From a checkpoint of a small image classifier: layers 12.
Rows from block 5, named by matrix and row number. Rows with one number belong to one neuron. Each number is 128 + 24 x the weight over its row's rms, rounded and kept within 0 to 255. All counts start at 0. After the name is the row's rms in percent of the matrix's.
# fc1: MLP up (model.blocks.5.mlp.fc1.weight, 640x160), inputs 0-79
# fc2: MLP down (model.blocks.5.mlp.fc2.weight, 160x640, transposed), outputs 0-79
fc1.384 092 [148  96 132 110 103 116 112 148  96 100 158 112  99 133 132 175 104  98 154 121 137 112 136 118 142 123 111 167 182 111 102 121 140 150 145 121  99 142 126 150 132 106  70  97  94 166 111 123 121 129 156 137  94 135 172 127 142 154 106 123  95  82 124 157 147 129 102 127 121 142  95  97 151  96 132 116  91  99 154  72]
fc2.384 079 [114  99 116 126 140 117 133 149 130 123 100 136 143 112 163  71 103 144 113 156 100 100 124 147 114 155 125 141 120 163 144 142  87 138 137 132 139 127 152 124 128 126 133 119 106  72 113 119 110 110  98 139 160 141  99 132 179 101 137 137 142 168 109 111  40 144 165  93 135 134 180 159 127 127  99  89 119 178 137 123]
fc1.385 106 [126 170 136 150 124 101 153 162 160 157 145 156 154  97 135 146 139 149 127 146 134 104 168 166 139 127 103 102  97 110 132 162 128 147 154 117 113 126 123 131 125 124  90 168 146 109 200 140 149 144 145 191 137 139 133 119 100 142 110 152  76 134 157 100 122 120 115 123 172 128 108 129  97 137 170 130  89 154 181 125]
fc2.385 097 [177 110 152 110 147 172 129  89 122 104 161 132 132 125 122 192 173  99 174 127 137 174  81 141 120 126 164 150 155 129 141  92 124 135 135 126 163 105 183 122 133  93 152 121  78 146  98 128 119 179 140 107 120 125 155 162 143 140 105  79 170 144 146 155 118 145 143 101  97 143 118 120 145 150 128 171 103 141 132 121]
fc1.386 101 [118 160 147 100 145 144 140 160 121 135 159 141 107 170 124 128 157 137 106  89 150 134 134 115 112 159 110 105 134  98 149  90 132 116 128 127 110 141  71 146 135 106 131 130 122 128 104 135 103  77 164 120  82 134  93 198 133 171 129 141 100 167 126 168 137 158 124 104 143 122 134  91 175  87 127 150 123 116  95 123]
fc2.386 117 [130 157 133 116 153 150 102 135 167 127 117 134 117 116 161  89 165 151 146 172 139 137 147 122 142 150  93  95 141 118 155 144 182 155 128 140 162 108 140 152 130 153 107 116 126 162 120  86 112 183 142 109 126 109 140  95 198 108 145  80 112  86 127 136 142 115 137 166  99 142 115 144 137 157  74 142 118  96 120 136]
fc1.387 099 [ 94 121 141 124 103 110 126 164 158 137 152 119 164 145 123 119  99 148 144 139 145 109 112 112  79 173 108 126 135 133 139 112 105  77 102  66 119  99 128 112 146 117 137 112 106 156 131 138 127  74  92 119 143 131 107  89 153 161 106  92 106 101 146 141  87 125 153 160 133 123 127 176 132 123 124 181  97 107 147  99]
fc2.387 097 [164 134 119 126 165 134 111 111 131 113 110 126 196 100 155 188 136 128 132 160 122 123 135 105 106 150 125 172 132 123 102 121 153 168 117 152 137 126 124 153 143 114 102 134 131 152 114 163 104 157 106 151 142  51 162 140  87 155  98 127 142 128  87 142 155 143 157 130 125 134 106  77  97 132 164 154 177 129 143 150]
fc1.388 103 [131 177 111 143 122 119 135 134 132 179 146 103 105 116  95 100 164 109  79 135 113 142 135 143 119 120 135 143 100 131  91 135 154 106 142 144  54 152 134 153 109 147 151 104 137 107 106 126 158 149 116 149 102  79 116 134 130 114 119 146 151  95 130 109 140 113 135 130 139 164  99 172 133  93 126 100 106 161 120 137]
fc2.388 099 [158  86 135 109 172 142 126 103 148 109  97 135 120 123 116 110 113 180 117 167 143 105 155  86 144 159 111 117 135 132 184  88 126 119 145 125 169 163 108 119 144 121 131  76 132 174 132  99 100 129 115 142 138 149 142 115  97 167 110 119 121 124  84  87  97 131 120 124 148 124 163 101 131  85 141 169 151 101 106  97]
fc1.389 081 [131 163 138 134 165  99 141 116 131 158 147 156  70 128 150 145 130 122 147 100 151 121 137 129  96  87 107 174  88 119 137 104 150 112 113 172 104 158  86 108 147 115 123 127 165 124 161 147 116 134 134 121 129 102 119 123 114 142 127 163 118  85 130 153 160 131 142 126 155 129 150  90 112 148 119 116 167 147 163 111]
fc2.389 085 [154 141 147  87 115 104 111 135 130  88  81 155 127 103 123 139  96 133 140 162 143 170 126 103 123  83 112 122 158  94 115 116 132  66 126  98 143 159 159 168 148 141 123 154 113 117 135  91 109 118 113 158 129 144 178  98 118 116 159 103  90 159 139 134 116 112 136 123 117 147 132 110 155 103 149 124 143 149 106 163]
fc1.390 089 [116 120  85 149 109  94 160 148 110 114  71 112  78 146 143 119 122 159 129 122 114 158 123 114  97 103 112 116  89 155 109 129 151 129 106 109 133  82 146 137 102 109 108 133 119 120 117 153 132 166  99 100  99 138 167 123 119 110 142 151 102 116 111  96 104 151 113 141 107 129 113 136 155 131  94 167  77 124 189 148]
fc2.390 092 [123 149 146  82 120 126 127 135 152  76 115 126 133 123 153  73  89 120 164 133 103 106 102 117 182 119  92 111 145 118 126 121 112 126 146 116 133 125 133 130 179 139 163 145 132 140 156 152 193 111 100  69 155 118 136 105 103 144 160  70 139 138 142 166 102 134  99 133 121 110 135 132  96 143 168  99 156  91 121  80]
fc1.391 099 [123 177 188  98 147 162 139 142 134 113 160 129 133 125 108 102 117 131 109 131 129  81 137 126 128 121 110 164 144 112 108 134 151  84 190 139 163 146 108 153 101 121 150 118 124  95 125 154 133 101 121 137 129 129 132 121 134 128 181 119 139 133 145 127 121 147 109 112 132 100 152 181 166 198 103 145 134 107  71  86]
fc2.391 090 [143 116 104 153 112  89 121 125 151 109 117  91 126 125 130 178 105 147 127 129 148 147 117 127 173 114 125 110 118 110 158 104 136 134  96  94 128 188 141 125 136 121 156 118 164 164 105 113 180 128 148 140 147 122 141 139  93 101  86 124  89 111 114 127 140 131 108 138 124 116  78 145  83  82 123 107 149 144 126 161]
fc1.392 094 [133 124 148 147 159 140 113 150 162 135 146 175 127 127 107 111 143 140 107 142 129 105 109  76 193 143 133 141 127 100 185 118 146 154 154 162 116 130 112 130 128 116  92 131  97 131 145 144 101 182 123 123 113 129 105 119 113 129 136 162  66 116 138 169 121 119  88 184 147 134 110 110 135  95 106 167 126 125 117 166]
fc2.392 096 [111 134 101 132 172  86 150 111 109 137 123 110 131 168  99 147 145 144 154 139 169 157 108 110 130  84 116 141 129 115 133 106 127 100 133 139 120 151 162 140  78 128 142  93  91 129 117 131 142 136 145  62 108 165 135 118 135 107 136 121 139 132 139 149 153 159 151 141 136 133 163 151 123 106 108 116  90 114 108  90]
fc1.393 089 [131  82 125 159 101 150 105 122 148 145 101 158 106 107 115 171 117 129 124 151 146 124 119 184 144 165 161 102 164 180 125 127 146 117 149 111 136 162 136 129 125 150 145 148 116 113  97 108 137 123  96 150 138 121  96 133 117 160 167  72  89  96 161 120 160 140 113 101 139 141 142 112 129 138 111 103 122 123 129 109]
fc2.393 092 [131 115 149 118 127 127 149 130 134 153 146  90 128 106 116 164 121 108 137 148 127  87 138 122 114  97 124 134  74 112 108 146 148 143 122 111 139 143 108  79 137 138 113 122 147 101 148 170 135 131 127 135 124 113 127 122 135 157 114 210 147 157 148 144 149 153 125 117 107 120 134 172 138  73 106 147 120 107 105 118]
fc1.394 103 [127  94 143  97 110 126 129 146 151 107 130 127 156  86 126 100 127 114 105 118 137 127 154  95 129 119 107 150 104 100 152  92 122 129 118 143 113 151 136 117 154 148 107 161 151 125  74  96 128 158 114 164  99 109 153 109 134  83 123 177 128 162 119 120 134 109 123 114 133 169 119  84  95 164 155 115 131  96 118 164]
fc2.394 123 [158 146 125  99 127 123 101 158 120 156 145 131 115 154 132 174 135 115 121 108 155  92 117 145 172 112 152  77 140 148  98 124 113 124 147 137  93  88 132 140 100 117  96 146 155 119  82 123 146 136 128 131 139 160 145 165 110 133 129 124 103 131 138 107 153 151 121 152 104 114 125  91 141 114 140  96  86 102 123  90]
fc1.395 089 [151 133 166 160 158 131 165 139 166 122 138 142 123  89 131 130 183 119  95 118  94  85 112 114 173 146 105 137 102 121 126 128 112 109 139 118 147 181 129 138 133 149 100 119 133 138 135 111 140 132 136 153 116 139 129 107 165 108 123  83 107 140 119 142 184 147 122 122 116 101 150 144 151  89 103 135 137 128 118 133]
fc2.395 082 [122 137 134 117 130 127 116 154 113 120  90 130 126 146 155 149 143 105 130 130 117 128 119 166  85 102 144 134 113 141 105 125 133  91 144 129  94 144 153 168 143 122 148 147 157 177 136  91 135 137 134 146 108 119 210 138  83 122 156 180 122 150 105 129 144 131 138 108 173 109 106 128  94 163 152 129 109 135 101 130]
fc1.396 105 [147 168 160 167 168 124 100 118 151 115 118 148 181 113 170 139 166 145 110 119 102 153 147  74 118 115 114 158 117 126 132 160 137 119 126  86  94  84 119 118 158 144 131 128 109 129 120 169  81 130 133 107 144 171 136  97 140 145 134 137 123  92 123  79 153 138 140 156  99 138 123 122 101 120 130 147 118  92 136 147]
fc2.396 123 [139  96 125 141 157 152 105  77 102 161 151 105 143 136 128 100 108 110 118 154 113 134  86 171 137 139 131 146 131  92 148 115 131 154  95 143 141 145  88 124 108 125  77 102 173 112 148 104 158 114 154 149  99 136 107 126 125 127 138 168  84 135 159 149 115 138 115 124 122 139 159 137 165 138 142 148 129 175 102  84]
fc1.397 095 [170 161 125 149 112 115 164 141  91 101 100 195 106 106 110 140 169 166 106 133  84  97 122 126 163  81 117 125 148  87 127 137 109 127 139 119 145 104 115 130 134 117  98 100 129 115 170 111 133 112 113 101 104  91 114 141 136 135 117  95  88 114 113 104 125 145 118 199 143 112 132 163 168 131 143 148 136 144 162 147]
fc2.397 091 [115 145 104 134 147 145  86 146 110 123 107 120 149 153 120 115 121 149 108 112 165 143 137 148 130 126 126 156 155 127 102  72  71 131 135 152 131 121 124 113 178 149 119 139  95 148 121 134 123  85  88 100 153 146 123 132 112 159  96  92 175 154 118 101 148 151 134 110 110 104 133 107 118 108 160 103 100 128 108 118]
fc1.398 118 [127  85 109  91 110 141 116 139 109 160 106 132 140 114 155 143 115 145 131  69 124 177 151 153 155 120 101 137 182 117  89 110 144 108 158 106  68 130 135 119  85  99 142 132 153 150 104 100 154 109 140 131 112 136 161 123 121 143 110 111 121 122 122 136 134 132 156 131 137 132 148 143 136 174 122 158 143 110 164 116]
fc2.398 125 [107 108 115 116 136 123 113  99 138 138 174 126 114 127 151  97 160  97 128 195 143 144  93 139 130 134 124 106  60 134 134 137 150 153 140 149 121 128 139 106 119 146 125 127 146 144 175  94 140 107 158 147 113 155  86 152 123 164 137 157 105 144 131 129 124 126 138  83 123 106  99 138 111  82 121 125 122 150 111  87]
fc1.400 104 [150 142 166 106 113 108 148 142 120 194  89 131 154  71 133  95 125 159 136 151 102  79 152 152 109 113 137 125  88 123 164  83 148  66 140 162 134 112 133 117 153 158 127 113 137 101  97  95 123 162 123 135 101 148 151 140  90  90 172 164 169 150 132 122 134 108 134 138 159 141 157 123 116 123 150 117 121 159 124 119]
fc2.400 107 [105 105 100 148 103 111 168 146 120  85 126 110 152 141 123 118 169 151 118 141 159 157  94 118 117 130 143 135 144 160 120 172 124 188 110 143 142 142 147 109 121 122 105 119 154 143 151 105 122  83 120 137 158 106 165 140 135 155 112 110 108  72 109 118 129 134 124 106  93 105  88 116 135 142 137 123 136 100 149 133]
fc1.401 097 [124 111 125 148  88 115 114 151 100 115  83 139 157 139  92 145 129 170 126 120 128 139 121 118 175  95 150 140 147 104  95  67 119 103 112 148 104 129 119 140 131  89  88  96 160  84  97 104 135  97 119 146 117 163 115 145 121 122 105 111  97 120 137  86 135  96 128 143 148 160 124  85 115 153 127 122 122 132 107 123]
fc2.401 100 [146 130 137  95 139 122 151 115 108 123 141 126  97  95 115 122 104 103 122 145 114 137 145 139 143 160 103  75 130 182 136 128 122 111 134 137 133 117 123 165 139 117 110 153 155 134 106 122  92 122  62 157 125  82 156 142 104 101 132 136 150 152 163 127  84 138 127 154 105 144 150  93 139 119 106 132 160 133 162 146]
fc1.402 086 [103 140 147 163 120 129 179 164 106 110 103 139 139 107 116 126 193 136  96 116  98 140  84  62 175 122 119 125  90 112 152 120 104 106 108 117 159 144 115 147 107 126 159 111 164 125 110 138 143 141  99 137 100 116 106 121 186 108 125 150 109 127 168 135 112 177 106 149 135 124 184 121 135  84 123 138 158 147 125  98]
fc2.402 082 [143 101 119 118 181 125 141 130 146 129 122 106 104 104 180 120 125 121 119 128 149  93 150 117 150 121 139  92 136  93 130 138 111 137  90 144 127 138 104 132 146 158 123 110 140 117 196 124 129 150 174 117 158 133 132 106 164 139 114 133 151 161 135 115 128  67 144 149 113 139 156 129  96 107 149 111 123 141 166 192]
fc1.403 107 [116 171 166 170 118 144 125 116  99 129 110 122 117 110  76 144 164 138 103 141 113  88 138 133 157 159 138 114 127 124 154 122 121 118 122  67  65 136 133 142 155 160 100  94 142 109 115 137 120 136  98 169 128 123 109 143 144 194 118 125 100 148 120 130 162 116  97 104  70 111 120  91 166 151 149 121 133 108  85  88]
fc2.403 097 [187 129 115 117 109 147 123 144 103  94 103 177 123 124 138 101 120 125 131 142  99 181 145 109 117  92 122 129 153 103 139 117 121 128 118 154 119 124  92 170 119  97 132 175 129 132 187 158 124 199 154 120 119  96 161 111 150  92  86 110 151 106  96 112 147 147 106 137 124 141 125 163 111 128 147 135 134 142 168 172]
fc1.404 104 [133 123 152 120 131 103 146 103 133 103 140 138 162 151 106 134 151 158 117 156 118 181 102 125 124 104 163 192 138 127 135  58 138 151 136 157 151 147 136  99 154 153  88 142 133 137 160 132 147 126 110 149 122 113 146 128 121  98  88 133 142 109 172  89 135 121 179 115 157 106  87 113 147 151 144 104  82 114 172 144]
fc2.404 087 [135 158 104 130 135 161  96 166 122 143 117 144 123 110 107 136 131 115  99 152 117 123 126 105 136 119 122 124 151 115 161 200 139 108 119 110 120 116 113 149 131 128 165 147  89  64 112  84  90 154 135 121  95 133 118 123 162 125 129 128 120 131  96 167 130 103  96 115  86 159 137 143 146 112  96 115 127 145 101 119]
fc1.405 102 [150 134 131 142 171 144 121 140 177 116 146 107  80 110  94 111 114 106 105 184 163 142 150 133 111 136 183 118 148 121  95 155 113 155 105 127  86  77 166 165 102 120  81 100 113 131 150 133 141 101 125 112  74 172 140 139 115 112 121 118 111 133 135  83  81 141 117 169 115 120 122 123 110 103 159 137 116 134 164 115]
fc2.405 095 [112  77  99 115 122 133 152 107 145 100 125 135 103 132 125 114 161 159  99 121 117 132  90 163 150 145 108 135  96 145 154 109 151 115 129 136 151 136 128  82 147 113 180 124 147 119 109 151 104 160 129 134 163  80 137  95 142 148 137 155 143 106  74 144 120 136 115 127 106 106 112 140  62 150 103 134 147 138 114 163]
fc1.406 089 [ 80 148 113  84 102 119 116 122 130 120 108 157 128 135 121 109 112 172 113 174 114 147  79 118 135 157 133 116 145 141  97 120 134 106  87  86  99 123 110  98 126  98 143 135 122 112  96 136 143 141 135 118 141 116 115 120 147 155 153 163 182 141 151 150 159 127 110 101 105 137 131 133 158 135 153 130 151 157 124 115]
fc2.406 091 [143  78 111  94  97 142 162 151  94 140 142 109 151 143 151 178 115 104 131 121 154 178 130 121 136 157 151  86  65 123 147 118 136 137 140 123 141  80 105 135 128  95 134 119 136 111 180 167 116 113 162 127 120 128  98 152 151 117 111 129 103 104 163 146 108 143 138 139 176 176 122 137 153  98  71 124 103 122 134 124]
fc1.407 090 [ 80 163 106 154 130 137 151 125 135  93 143 109 130 149 139 112  80 157 124 181 148  99 134 140 113 138  73 149 162 133  88 115 166 158 104 125 100 136 150 106  98 139 142 133 116 137 123 128 148 114 142 117 100  79 139 132  73 136 135 119  83 191 107 100 105 156 156 107 138 136 122 102 137 132 149 157 150 154 135 163]
fc2.407 093 [189 123 124 120  61 106 106  68 122 113 105 128 145 152 150 145 134 165  79 149 156 138 129  98 101 143 119 114 116 122 162 108 109 142 172  96 130 116 162 135 155 146 159  81 155 158 135 144 126 129 121 157 132 126 150 106  80 102 160  96 127 107 132 149 105 147 163 132 129 120 137 174  85 131  91 149 108 187 117 109]
fc1.408 124 [116 125 136 140 128 144 173  96 121 122 131  84 129 137  92 116 165 107 116 107 127  86  86 124 132  81 129 130 105 138  83 132 162 106 160 159 166 140 142 116 167 113 124 103  83 136 134 126 116 153 137 130 162 164 151 112 110 142 106  95  82 128 133 108 172 144 138 108 133 144 133 109 124  99 124  90  92 112 159 128]
fc2.408 120 [107  96 153 113 144 115 105 132 147 126 136 139 151 126  83 107 136 152 153 120 166 160 115 130 166 142 129 139 176 130 169 151 108 120 130 132  96 131 135 124  88 133 152 105 180  92 181 125 106 187 126 126 134  96 121 136 117 124  99 134 118 149 115  83 130 159 101 106 106 132 134 128 111 136 141 162 132  80 146  75]
fc1.409 090 [ 96 134 116 128 138 115 141 134 146 112 155 129 100 115 121 190 173 124 124 142 158 134 141 126  97 163 159 130 132 122 120 110 152 134 184 156 164 115  98 118  95 110 152 137 134 120  87 180 149 161 107 122 162 149 129  98 136 144  94 176 125 125 126  99 140  88 137 143 109 151 117 168 141 155  87 108 169 170 108 132]
fc2.409 083 [107 144 115 146 143 156 100 119 124 108 102 145 133 129 129 115 137 123 115 131 124 104 129 119 138 117  92 131 184 110 150 139 163  90 112 115 122 171 133 149 143 144 122 125  90 158 124 126  80 117 159 128 108 164 133  99 114 136 124  96 118 154 124 176  83 182  86  95 137 108 110 122  99 112 135 108  87 144 158 158]
fc1.410 087 [125 133 181 140 121 121 135 138 114  96 149 164 131 107  74 122 123 122 114 140 149 111 150 136 138 155 149 144 168 123 132 113  89 104 151 131 136  95 127 139 129 153  78 143 155 126  83 127 147 144  91 101 132 155 140 130 137 168 144 168 175  84 142 136 119 104  99  89 125  99 130 141 165 139 131 117 158 119 128 146]
fc2.410 096 [128 137 123 111 131 157  92 132 146 111 131 144  87 138 132 131 133 133 156 107  97 151 116 120 137 125  80  79 101 155  70 105 122 133 143 112  87 152  98 162  85 140 141 135  94 120 181 156 133  79 128 129 159 120 160 126 109 134 155 109 124 142 110 184 163 171 149 117 120 132 165 114  73 137 100 148 164 117 119 103]
fc1.411 103 [120 141 151 105 130 139 131 127 163 102 176 183 116 106 139 147 120 115 109 129 119 168 126 119 183 116 118 141 125 137  90 133 118 116 137 100 110 158 189  90 137 108 110 112 131 148 132 101  52 133 109 102 106 103 127 140 136 129 156 128 126  97 141 171 133 141  80  95 145 159  78 136 143 130 118 145 137 137 140  77]
fc2.411 112 [152 149  51 130 140  85 120  70 143 112 139  61 143 116 107 109 117 107 131 134 124  95 132 139 109 128 132 141 137 105 141  85 130 123 122 132 120 155 136 169 138  96  89 126 129 173 166 143 165  96 178 106 132 121 159 146 172 150 134  94 121 155 146 119 132  97 158 111  99 109 155 134 143 145 153 133 146 141 125 112]
fc1.412 093 [155  90 141 129 135 174 155  92 126  96 150 111  99  90 120 154 123 142 125 121 123 130 124 116 120 139 153 119 106 138 128 117 109 134 135 125  96 114 115 130 150 159 184 117  82 142 143 110  77  99 116 124 112 141 128 125 105 127 142 143 115 172  96  89  92 111 104 153 122 155 126 131 187 112 110 147 136 112 112  95]
fc2.412 085 [157 114 139 169  72  93 116 136 126 112  96 172 157 164 149 153 153 145  83 146 116 131 144  98 122 118  86  94 119 141 120 157 149 133 137  96 149 145 136 165 159 137 126 139 133 137 116 170 149 130 152 132 157 101 144 162 139  96  82 135 155 105 143 122 132 178 109 125 141 117  95 130 104 137 135 115 149 128 114 178]
fc1.413 104 [136 115 114 178 122 103 115 127  94 114 130 136 116 139 122 174 148 173 146 150 120 139 133 111 140 166 146 129 117 141 155  99 160  80 169 137 137 123 163 134 103 126  99 139 110  88 132 170 112 126 112 118 131 153 170  89 136 132 116 115 137 142 108 133 128 125 123 123  99  96 126 124 113 108 107 125 100 203 116 101]
fc2.413 093 [131 128 102  96 189 122 122 100  96 132 137 144 124  83 144 117 143 121 121 105 103  86 128 140  88  92 111  87 125  90 131 152 132 137  97 151 143 134 111 146 129 124 139 121 118 122 171 175 140 189 138 133 141 179 107 134 120 157 123 152 141 166 147 108 126 145 148 145 120 151 122 147 115 138 131 110 107 103 152 109]
fc1.414 121 [107 114  89 112 151 117  87 147 103 192 139 155 124 142  90 144 141 137 109 108 103 154 112 142 130 135  93 144 142 108 154 133 118 137 121 142  69 110 134 104 122  84 117 113 164 106 135  85 103  98 152 141 153 110 136 127 123 127 115  89 127 138  99  75 101 125 128 125 131 140 108 129 146 127 135 145 155 152 101 106]
fc2.414 112 [135 144 113 115 125 159 104 129 151 115 128 144 123 131  99 113 154 144 145 125 150 138 133 135 122 155 111 102  97 146 124  73 183  93 156 141 148 109 156 115 145 128  74 108 137 150 124 130 150 117 156 133 132 128 123 112 137 148 136 114 145  77 130 146 157  59 129  97 121 139 141 135 149 126 141 135 140  91 138 128]
fc1.415 112 [133 152  93 137 120 165 123 145 128 130 137 116 116 131 168  79 122  99  96 120  96 122 142 117 142 115  85  74 158  68 184 146 146 106 115 118 157 137 106 168 151 123 139 133 173 165 140 140 151 159 110 149 141 134 187 110 136 113 177 141 108 102 135 142 185 147 154 103  99 135 109 161 103 144 122 119  96 159  89 133]
fc2.415 121 [140 126 179 145 131 142 139  97 142 115 101 144 124 134 130 131 153 191 159 144 130 150 129 136 120 148 157 131 159 124  97 129 136 138 135 138 137 142 102 140  81 137 134 164 122 115 140 103  96 114 147 154 113 161 124  90 126 146 115  89 147 148 121 100 109 126 128 149 141 104 115  91 139 148 131 143 147 116 156 150]
fc1.416 101 [170 125 128 131 176 133 115 178 110 167 182 140 108 125 155 142 161  87  65 144 156 118 148 142  99 179 104 124 138 148 100 132 170 115 139 110 122 119  73 158  80 144 124 155 117 105 146 158 158 154 124  90  83 150 133  99 121 175  91 127 130 120 117 122 147 141  83 108  88 144 102 116 157 163 117 162 134 120 107  91]
fc2.416 100 [107 117  98 152 163  81 134 129 138 125  76 120 143 144 100 137 107 134 141 133 107 118 116 153 119 138 118 124 170 105 177 155  88  81 135 192 144 175 157 116 145 122  85 115 130 160 104 113 109 107 171 117 130 105 100 104 134  91 137 121 147 144 184  92 116 130 173 109 103  98 111 137  97 126 104 127 128 143 154 113]
fc1.417 093 [ 96 128 160 155 138 132 145  88 171 148 156 129 115 103 148 109 133 128 150 126 127 159 148 119 149 149 135 124 127 149 133 132  77 156 162 137 171 143 119 106 137 142 119 148 101  53 128 138 105  85 144 123 123 146  97 128 132 152  82 161 113 104 181 111  95 146 160 115 120 137  94 174 145  98 150  98 106 114 138 145]
fc2.417 085 [157 134  98 108 159 124 107 179 113 113 150  85 129 138 135 154 129 150 144 142 127 114 157 102  98 164  73 123 137 151 130 164 170 119 119 162 107 139 103 151 149 117 150 164 149 138 132 178 163 147 102 155 143 127 168 162 130 139 150  84 181 153  94 130 124 141  75 168 154 137 130  95 145 137  97 163 126 114 147 134]
fc1.418 088 [ 84  88 115 116 101  97 116 181 100 115 109 163 102 114 108 124 161 122 106 147 142 125 146 121 162  92 124  94 115 125 138 142 142 100  87 119 119  89 100 123 112 132 147 167 130 119 132 126  76 109 157 125 116 141 126 152 108 138 157 133 135 109 148 148 131 105 133 148  99 116 180 107 140 153  94 143 113 147 116 100]
fc2.418 076 [139 122 121 159 157 145 120 143 160 121 137 132 105 121 143 134 130 144 107 135 127  80  87 153 120 139 101 135 100 122 148 125 109 167 134 113  94 157 123 154 154 131 119 111 132 116 114 100 163 159 126 141 104 152 140 140 160 111 112 145 111 105  89 139 172 120 148 100 131 124  76 138 165 166 131 113 106 154 149 139]
fc1.419 107 [141 159 122 168 117 135  99 112 137 141 168 131 137 120 141 157  94 120 110 131 110 147 140 125 126  94 125 100 103 133 135 109  87 142 121 163 146 139 106  70 152 131 145 115 146 114 140  92 121 145 128 103 123 136 145  99  88 142 122  94 109 161 138 124 144 113  98 108 140 137 137 102 104 119 129 132 105  95 125  77]
fc2.419 097 [135 136 123 103 133  79 160 177 131 162 119  80 103 137 115 140 132 108  87 140 154  99  78 123 104 141 178 169 157 111  95 159 161 107 143 144 112 168 140 187  99 155  98 130  74 147 149 155 102 150 126 146 122  78 122 188 160 162 120 136 112 128 135 121 137 134 135 151 105  88 137 121 143 131 125  90 151 128 173 133]
fc1.420 083 [130 116 134 121 113 101  99 103 127 140 113 106 118 135 118 118 132 145 140 155 191 156  79 132 141 134 140  81  99  95 123 168 142 116 161 115 117 152 198 129 145 127 120 148 123 150 113 101 140 140 124 141 154 109 154 105 105 151 145 122 149 118 132 101  97 169 148 114 150 132 144 136 138 136  98 169 166 121 108 116]
fc2.420 088 [125 151 168 109 152 124 135 125 108 140 125 133 169 123  81 122 118 126 136 132 103  96 132  62 129 122  70 152 150 130 149  81 131 119 155 152  79 125 100 122 103 115 157  96 171 179  92 139 118 155 141 136 127  88 119 138 143 138 112 151 146 100 106 152 141 116 140 125 118 118 101 137 126 131 145 118 145 140 148 129]
fc1.421 080 [114 194 126 154 123 177 130 118 111 123 103 126 150 120 111 155 152 135 152 135 140 137 124 113 121 150 116 125 145 112 166 129 164  90  95 166 138 131 111 141 152 165 146  85 175 157 107 150 131 144 145 143 110  99 141 128 155 109 165 134 121 136 142 129 161 146 131 123 157 129 141 153 140 122 129 177 145 113  90 134]
fc2.421 088 [ 89  77  92 105 120 108 139 118 105 134 129 172 149 156 127 137 110 131 143 113 113 134 191 105 155 136 117 129 124 138 127 112 103 160 110 140 101 123 115 124 130 124 128 172 132 125 121 106 116 138  83  97 140 198 131 123  89 129  79 115 136 119 114 143  96  91 152 163 150 146  93 115 125 167 155 143 115 166 138 149]
fc1.422 080 [117 137 171 165 134 148  99 109 129 105 145 116 160 117 145 131 141  98 100 155 144 139 163 139 140 131 118 178 158 127 122 119 138 130 140  84  86 165 123 143 165 151 118 112 122 110 130 121 127 146 128 128  82  96 154 139 116 122 130 153 112  98 149 103 141 112 137 124 139 149  98 151 135 148 107 123 157 127  78 135]
fc2.422 076 [124 135 143 176 127 152 111 143 108 124  94 132 115 140 120 138  82 135 135  89 133 154 104 164  86 129 147 124  91 158 122 155 140 122 138 121 170  80 108 132 131 111  96 144 134 130  99 171 133 117 135  91 144 141 106 132  85 151 137 122 128 102 141 104 108 115 151  97 143 125 105 110  93 129 106 160  78  99 116  93]
fc1.423 109 [151 146 170 176  78 131 158 141 148 150 161 149 108 152 127 199 103 132 109 136 112 152 137 123 131 128 183 167 178 108 124 103  95 131 112 130 175 139 107 100 154 114 133 137 102 133 110  77 150 116 147 104 153 140  92 130 115 122  90 121 105  87 123 117 125 117 137 107 121 150 135 160 166  88 159 138 137 113 151 117]
fc2.423 116 [144 136  94 105  93  74 109 103 116 134 181 115 121 126 125 153 111 155 158 107 140 100 130 180 158 148 148 113 177 139  80 109 108 163 147 125 122 165  97 135 115 121 157 123 137 146 145 142 137 102 114 140 118 150 123 101 148 101 137 103 154 124 148 136 115 131 116 134 133  98 158 173 131  89 166  95 112  89 143 153]
fc1.424 088 [132 146 138 105 147 154 148 124 152 145  81 134 100 140 152 106 156  81 151 136 171 122 119 141 145 103 143 120 158 139 156 154 112 153 107 102 110 141 128 147 108 100 106 179 123 120 106 118 137 133 176 146 150 145 133 140 156 132 141 121 112 108  98 175 154  95 123  96  92 101 136 164 129  90 169 134 146 159  85 145]
fc2.424 095 [125 124 133 174 125 145 168 109 101 130 126 183 117 135 125  95 107 167 151  72 123 164 129 140  62 134 133 137 160 142  77 146 135 117 127 131 109 120  90 117 114 123 149 132  97 135 121 128  99 146 105 134 146 161 161 125 163 108 130 125 153 128 170 122 137 138 144 163 121 121 144 108 139 137  97 128 102 118 108 120]
fc1.425 099 [120 110 135 122 137 175 123 101 149  92 116 138 133 107  91 106 147  85  97 112 122 109 103 158 115  73 131 109 113 144 121 111 134 133 144 168  96 139  80  93 134 161 176 176 133 116 150 117 102 130  99 129  82 147 152 178 118 163 111 131 118 128 104 128 144  77 100  88  78 149 112 131 160 127  93 116 119 160 107  92]
fc2.425 084 [112  88 116 113 107 126 138 125 122  81 138  83 106 104  91 125 118 125 119 169 136 103 134 158 119 122  94 131 146 109 113 166 152 155 133 114 149 131 124  86 122 135 145 165 164 143 158 144 131 157 113 141 136  82 121 158 131 105 125 114 148 106 141 155 111 100  87 141 115 140 152 159 157 103 146 120 124  78 141 111]
fc1.426 104 [ 93 129 132 152 138 122 118  98 118  89 124 130 125 142 131 144 182 125 132 171 118  99 174 113  84 129  96 110  97 111 110 117  98 135 165 157 119 141 132 121 131 125 136 123 103 152 144 147 155 120 130 152 159 140 143  93  92 123 125 131 134 124 119 116 123 163 184 135  96 116 144 104 158 165 116  97 122 158 148 135]
fc2.426 114 [134 182 130 102 146 137 106 142 138 145  67 145 163 148 128 147 113 152 156 135 158  68  83 146 143 130 169 160 106 112 103 146 154 116 165 147 187 107 144 123 108 161  98 146 133 127 144 129 109 141 136 129 128 159 146 123 129 149 120 161 146 138 115 147 165  92  79 102 125 135 126 110 161  99 120 113 147 121 123 140]
fc1.427 089 [120 108 160 104  97 113 139 138 149 157 105 161  79 144 137 125 139 121 138  90 143 120 124 123 105 180 121 158 128 134 153 130 114  98 165  96 145  96 113 103  91 147 155 137 156 100 119  90 144  97 138 141  74 136 147 118 149  77 181 120 139 122 140 119 158 193 151 149 134 170 149 170 139 131 123 150  81 173 137 144]
fc2.427 103 [118  75 123 136 114 130 119 137  99 135 114 146 126 123 120 128 138  96 116 100 142 127 140 127 143 119 157 113 133 132  87 136 123 149 173 118 123 179 114 166 160 135 154 161 137  84 115  97 140 166 157 129  96 152 109  89  89 141 116 145 144 118 141 136 130 163 130 138 146 114  96 175 152 125 126 111 139  97 152 144]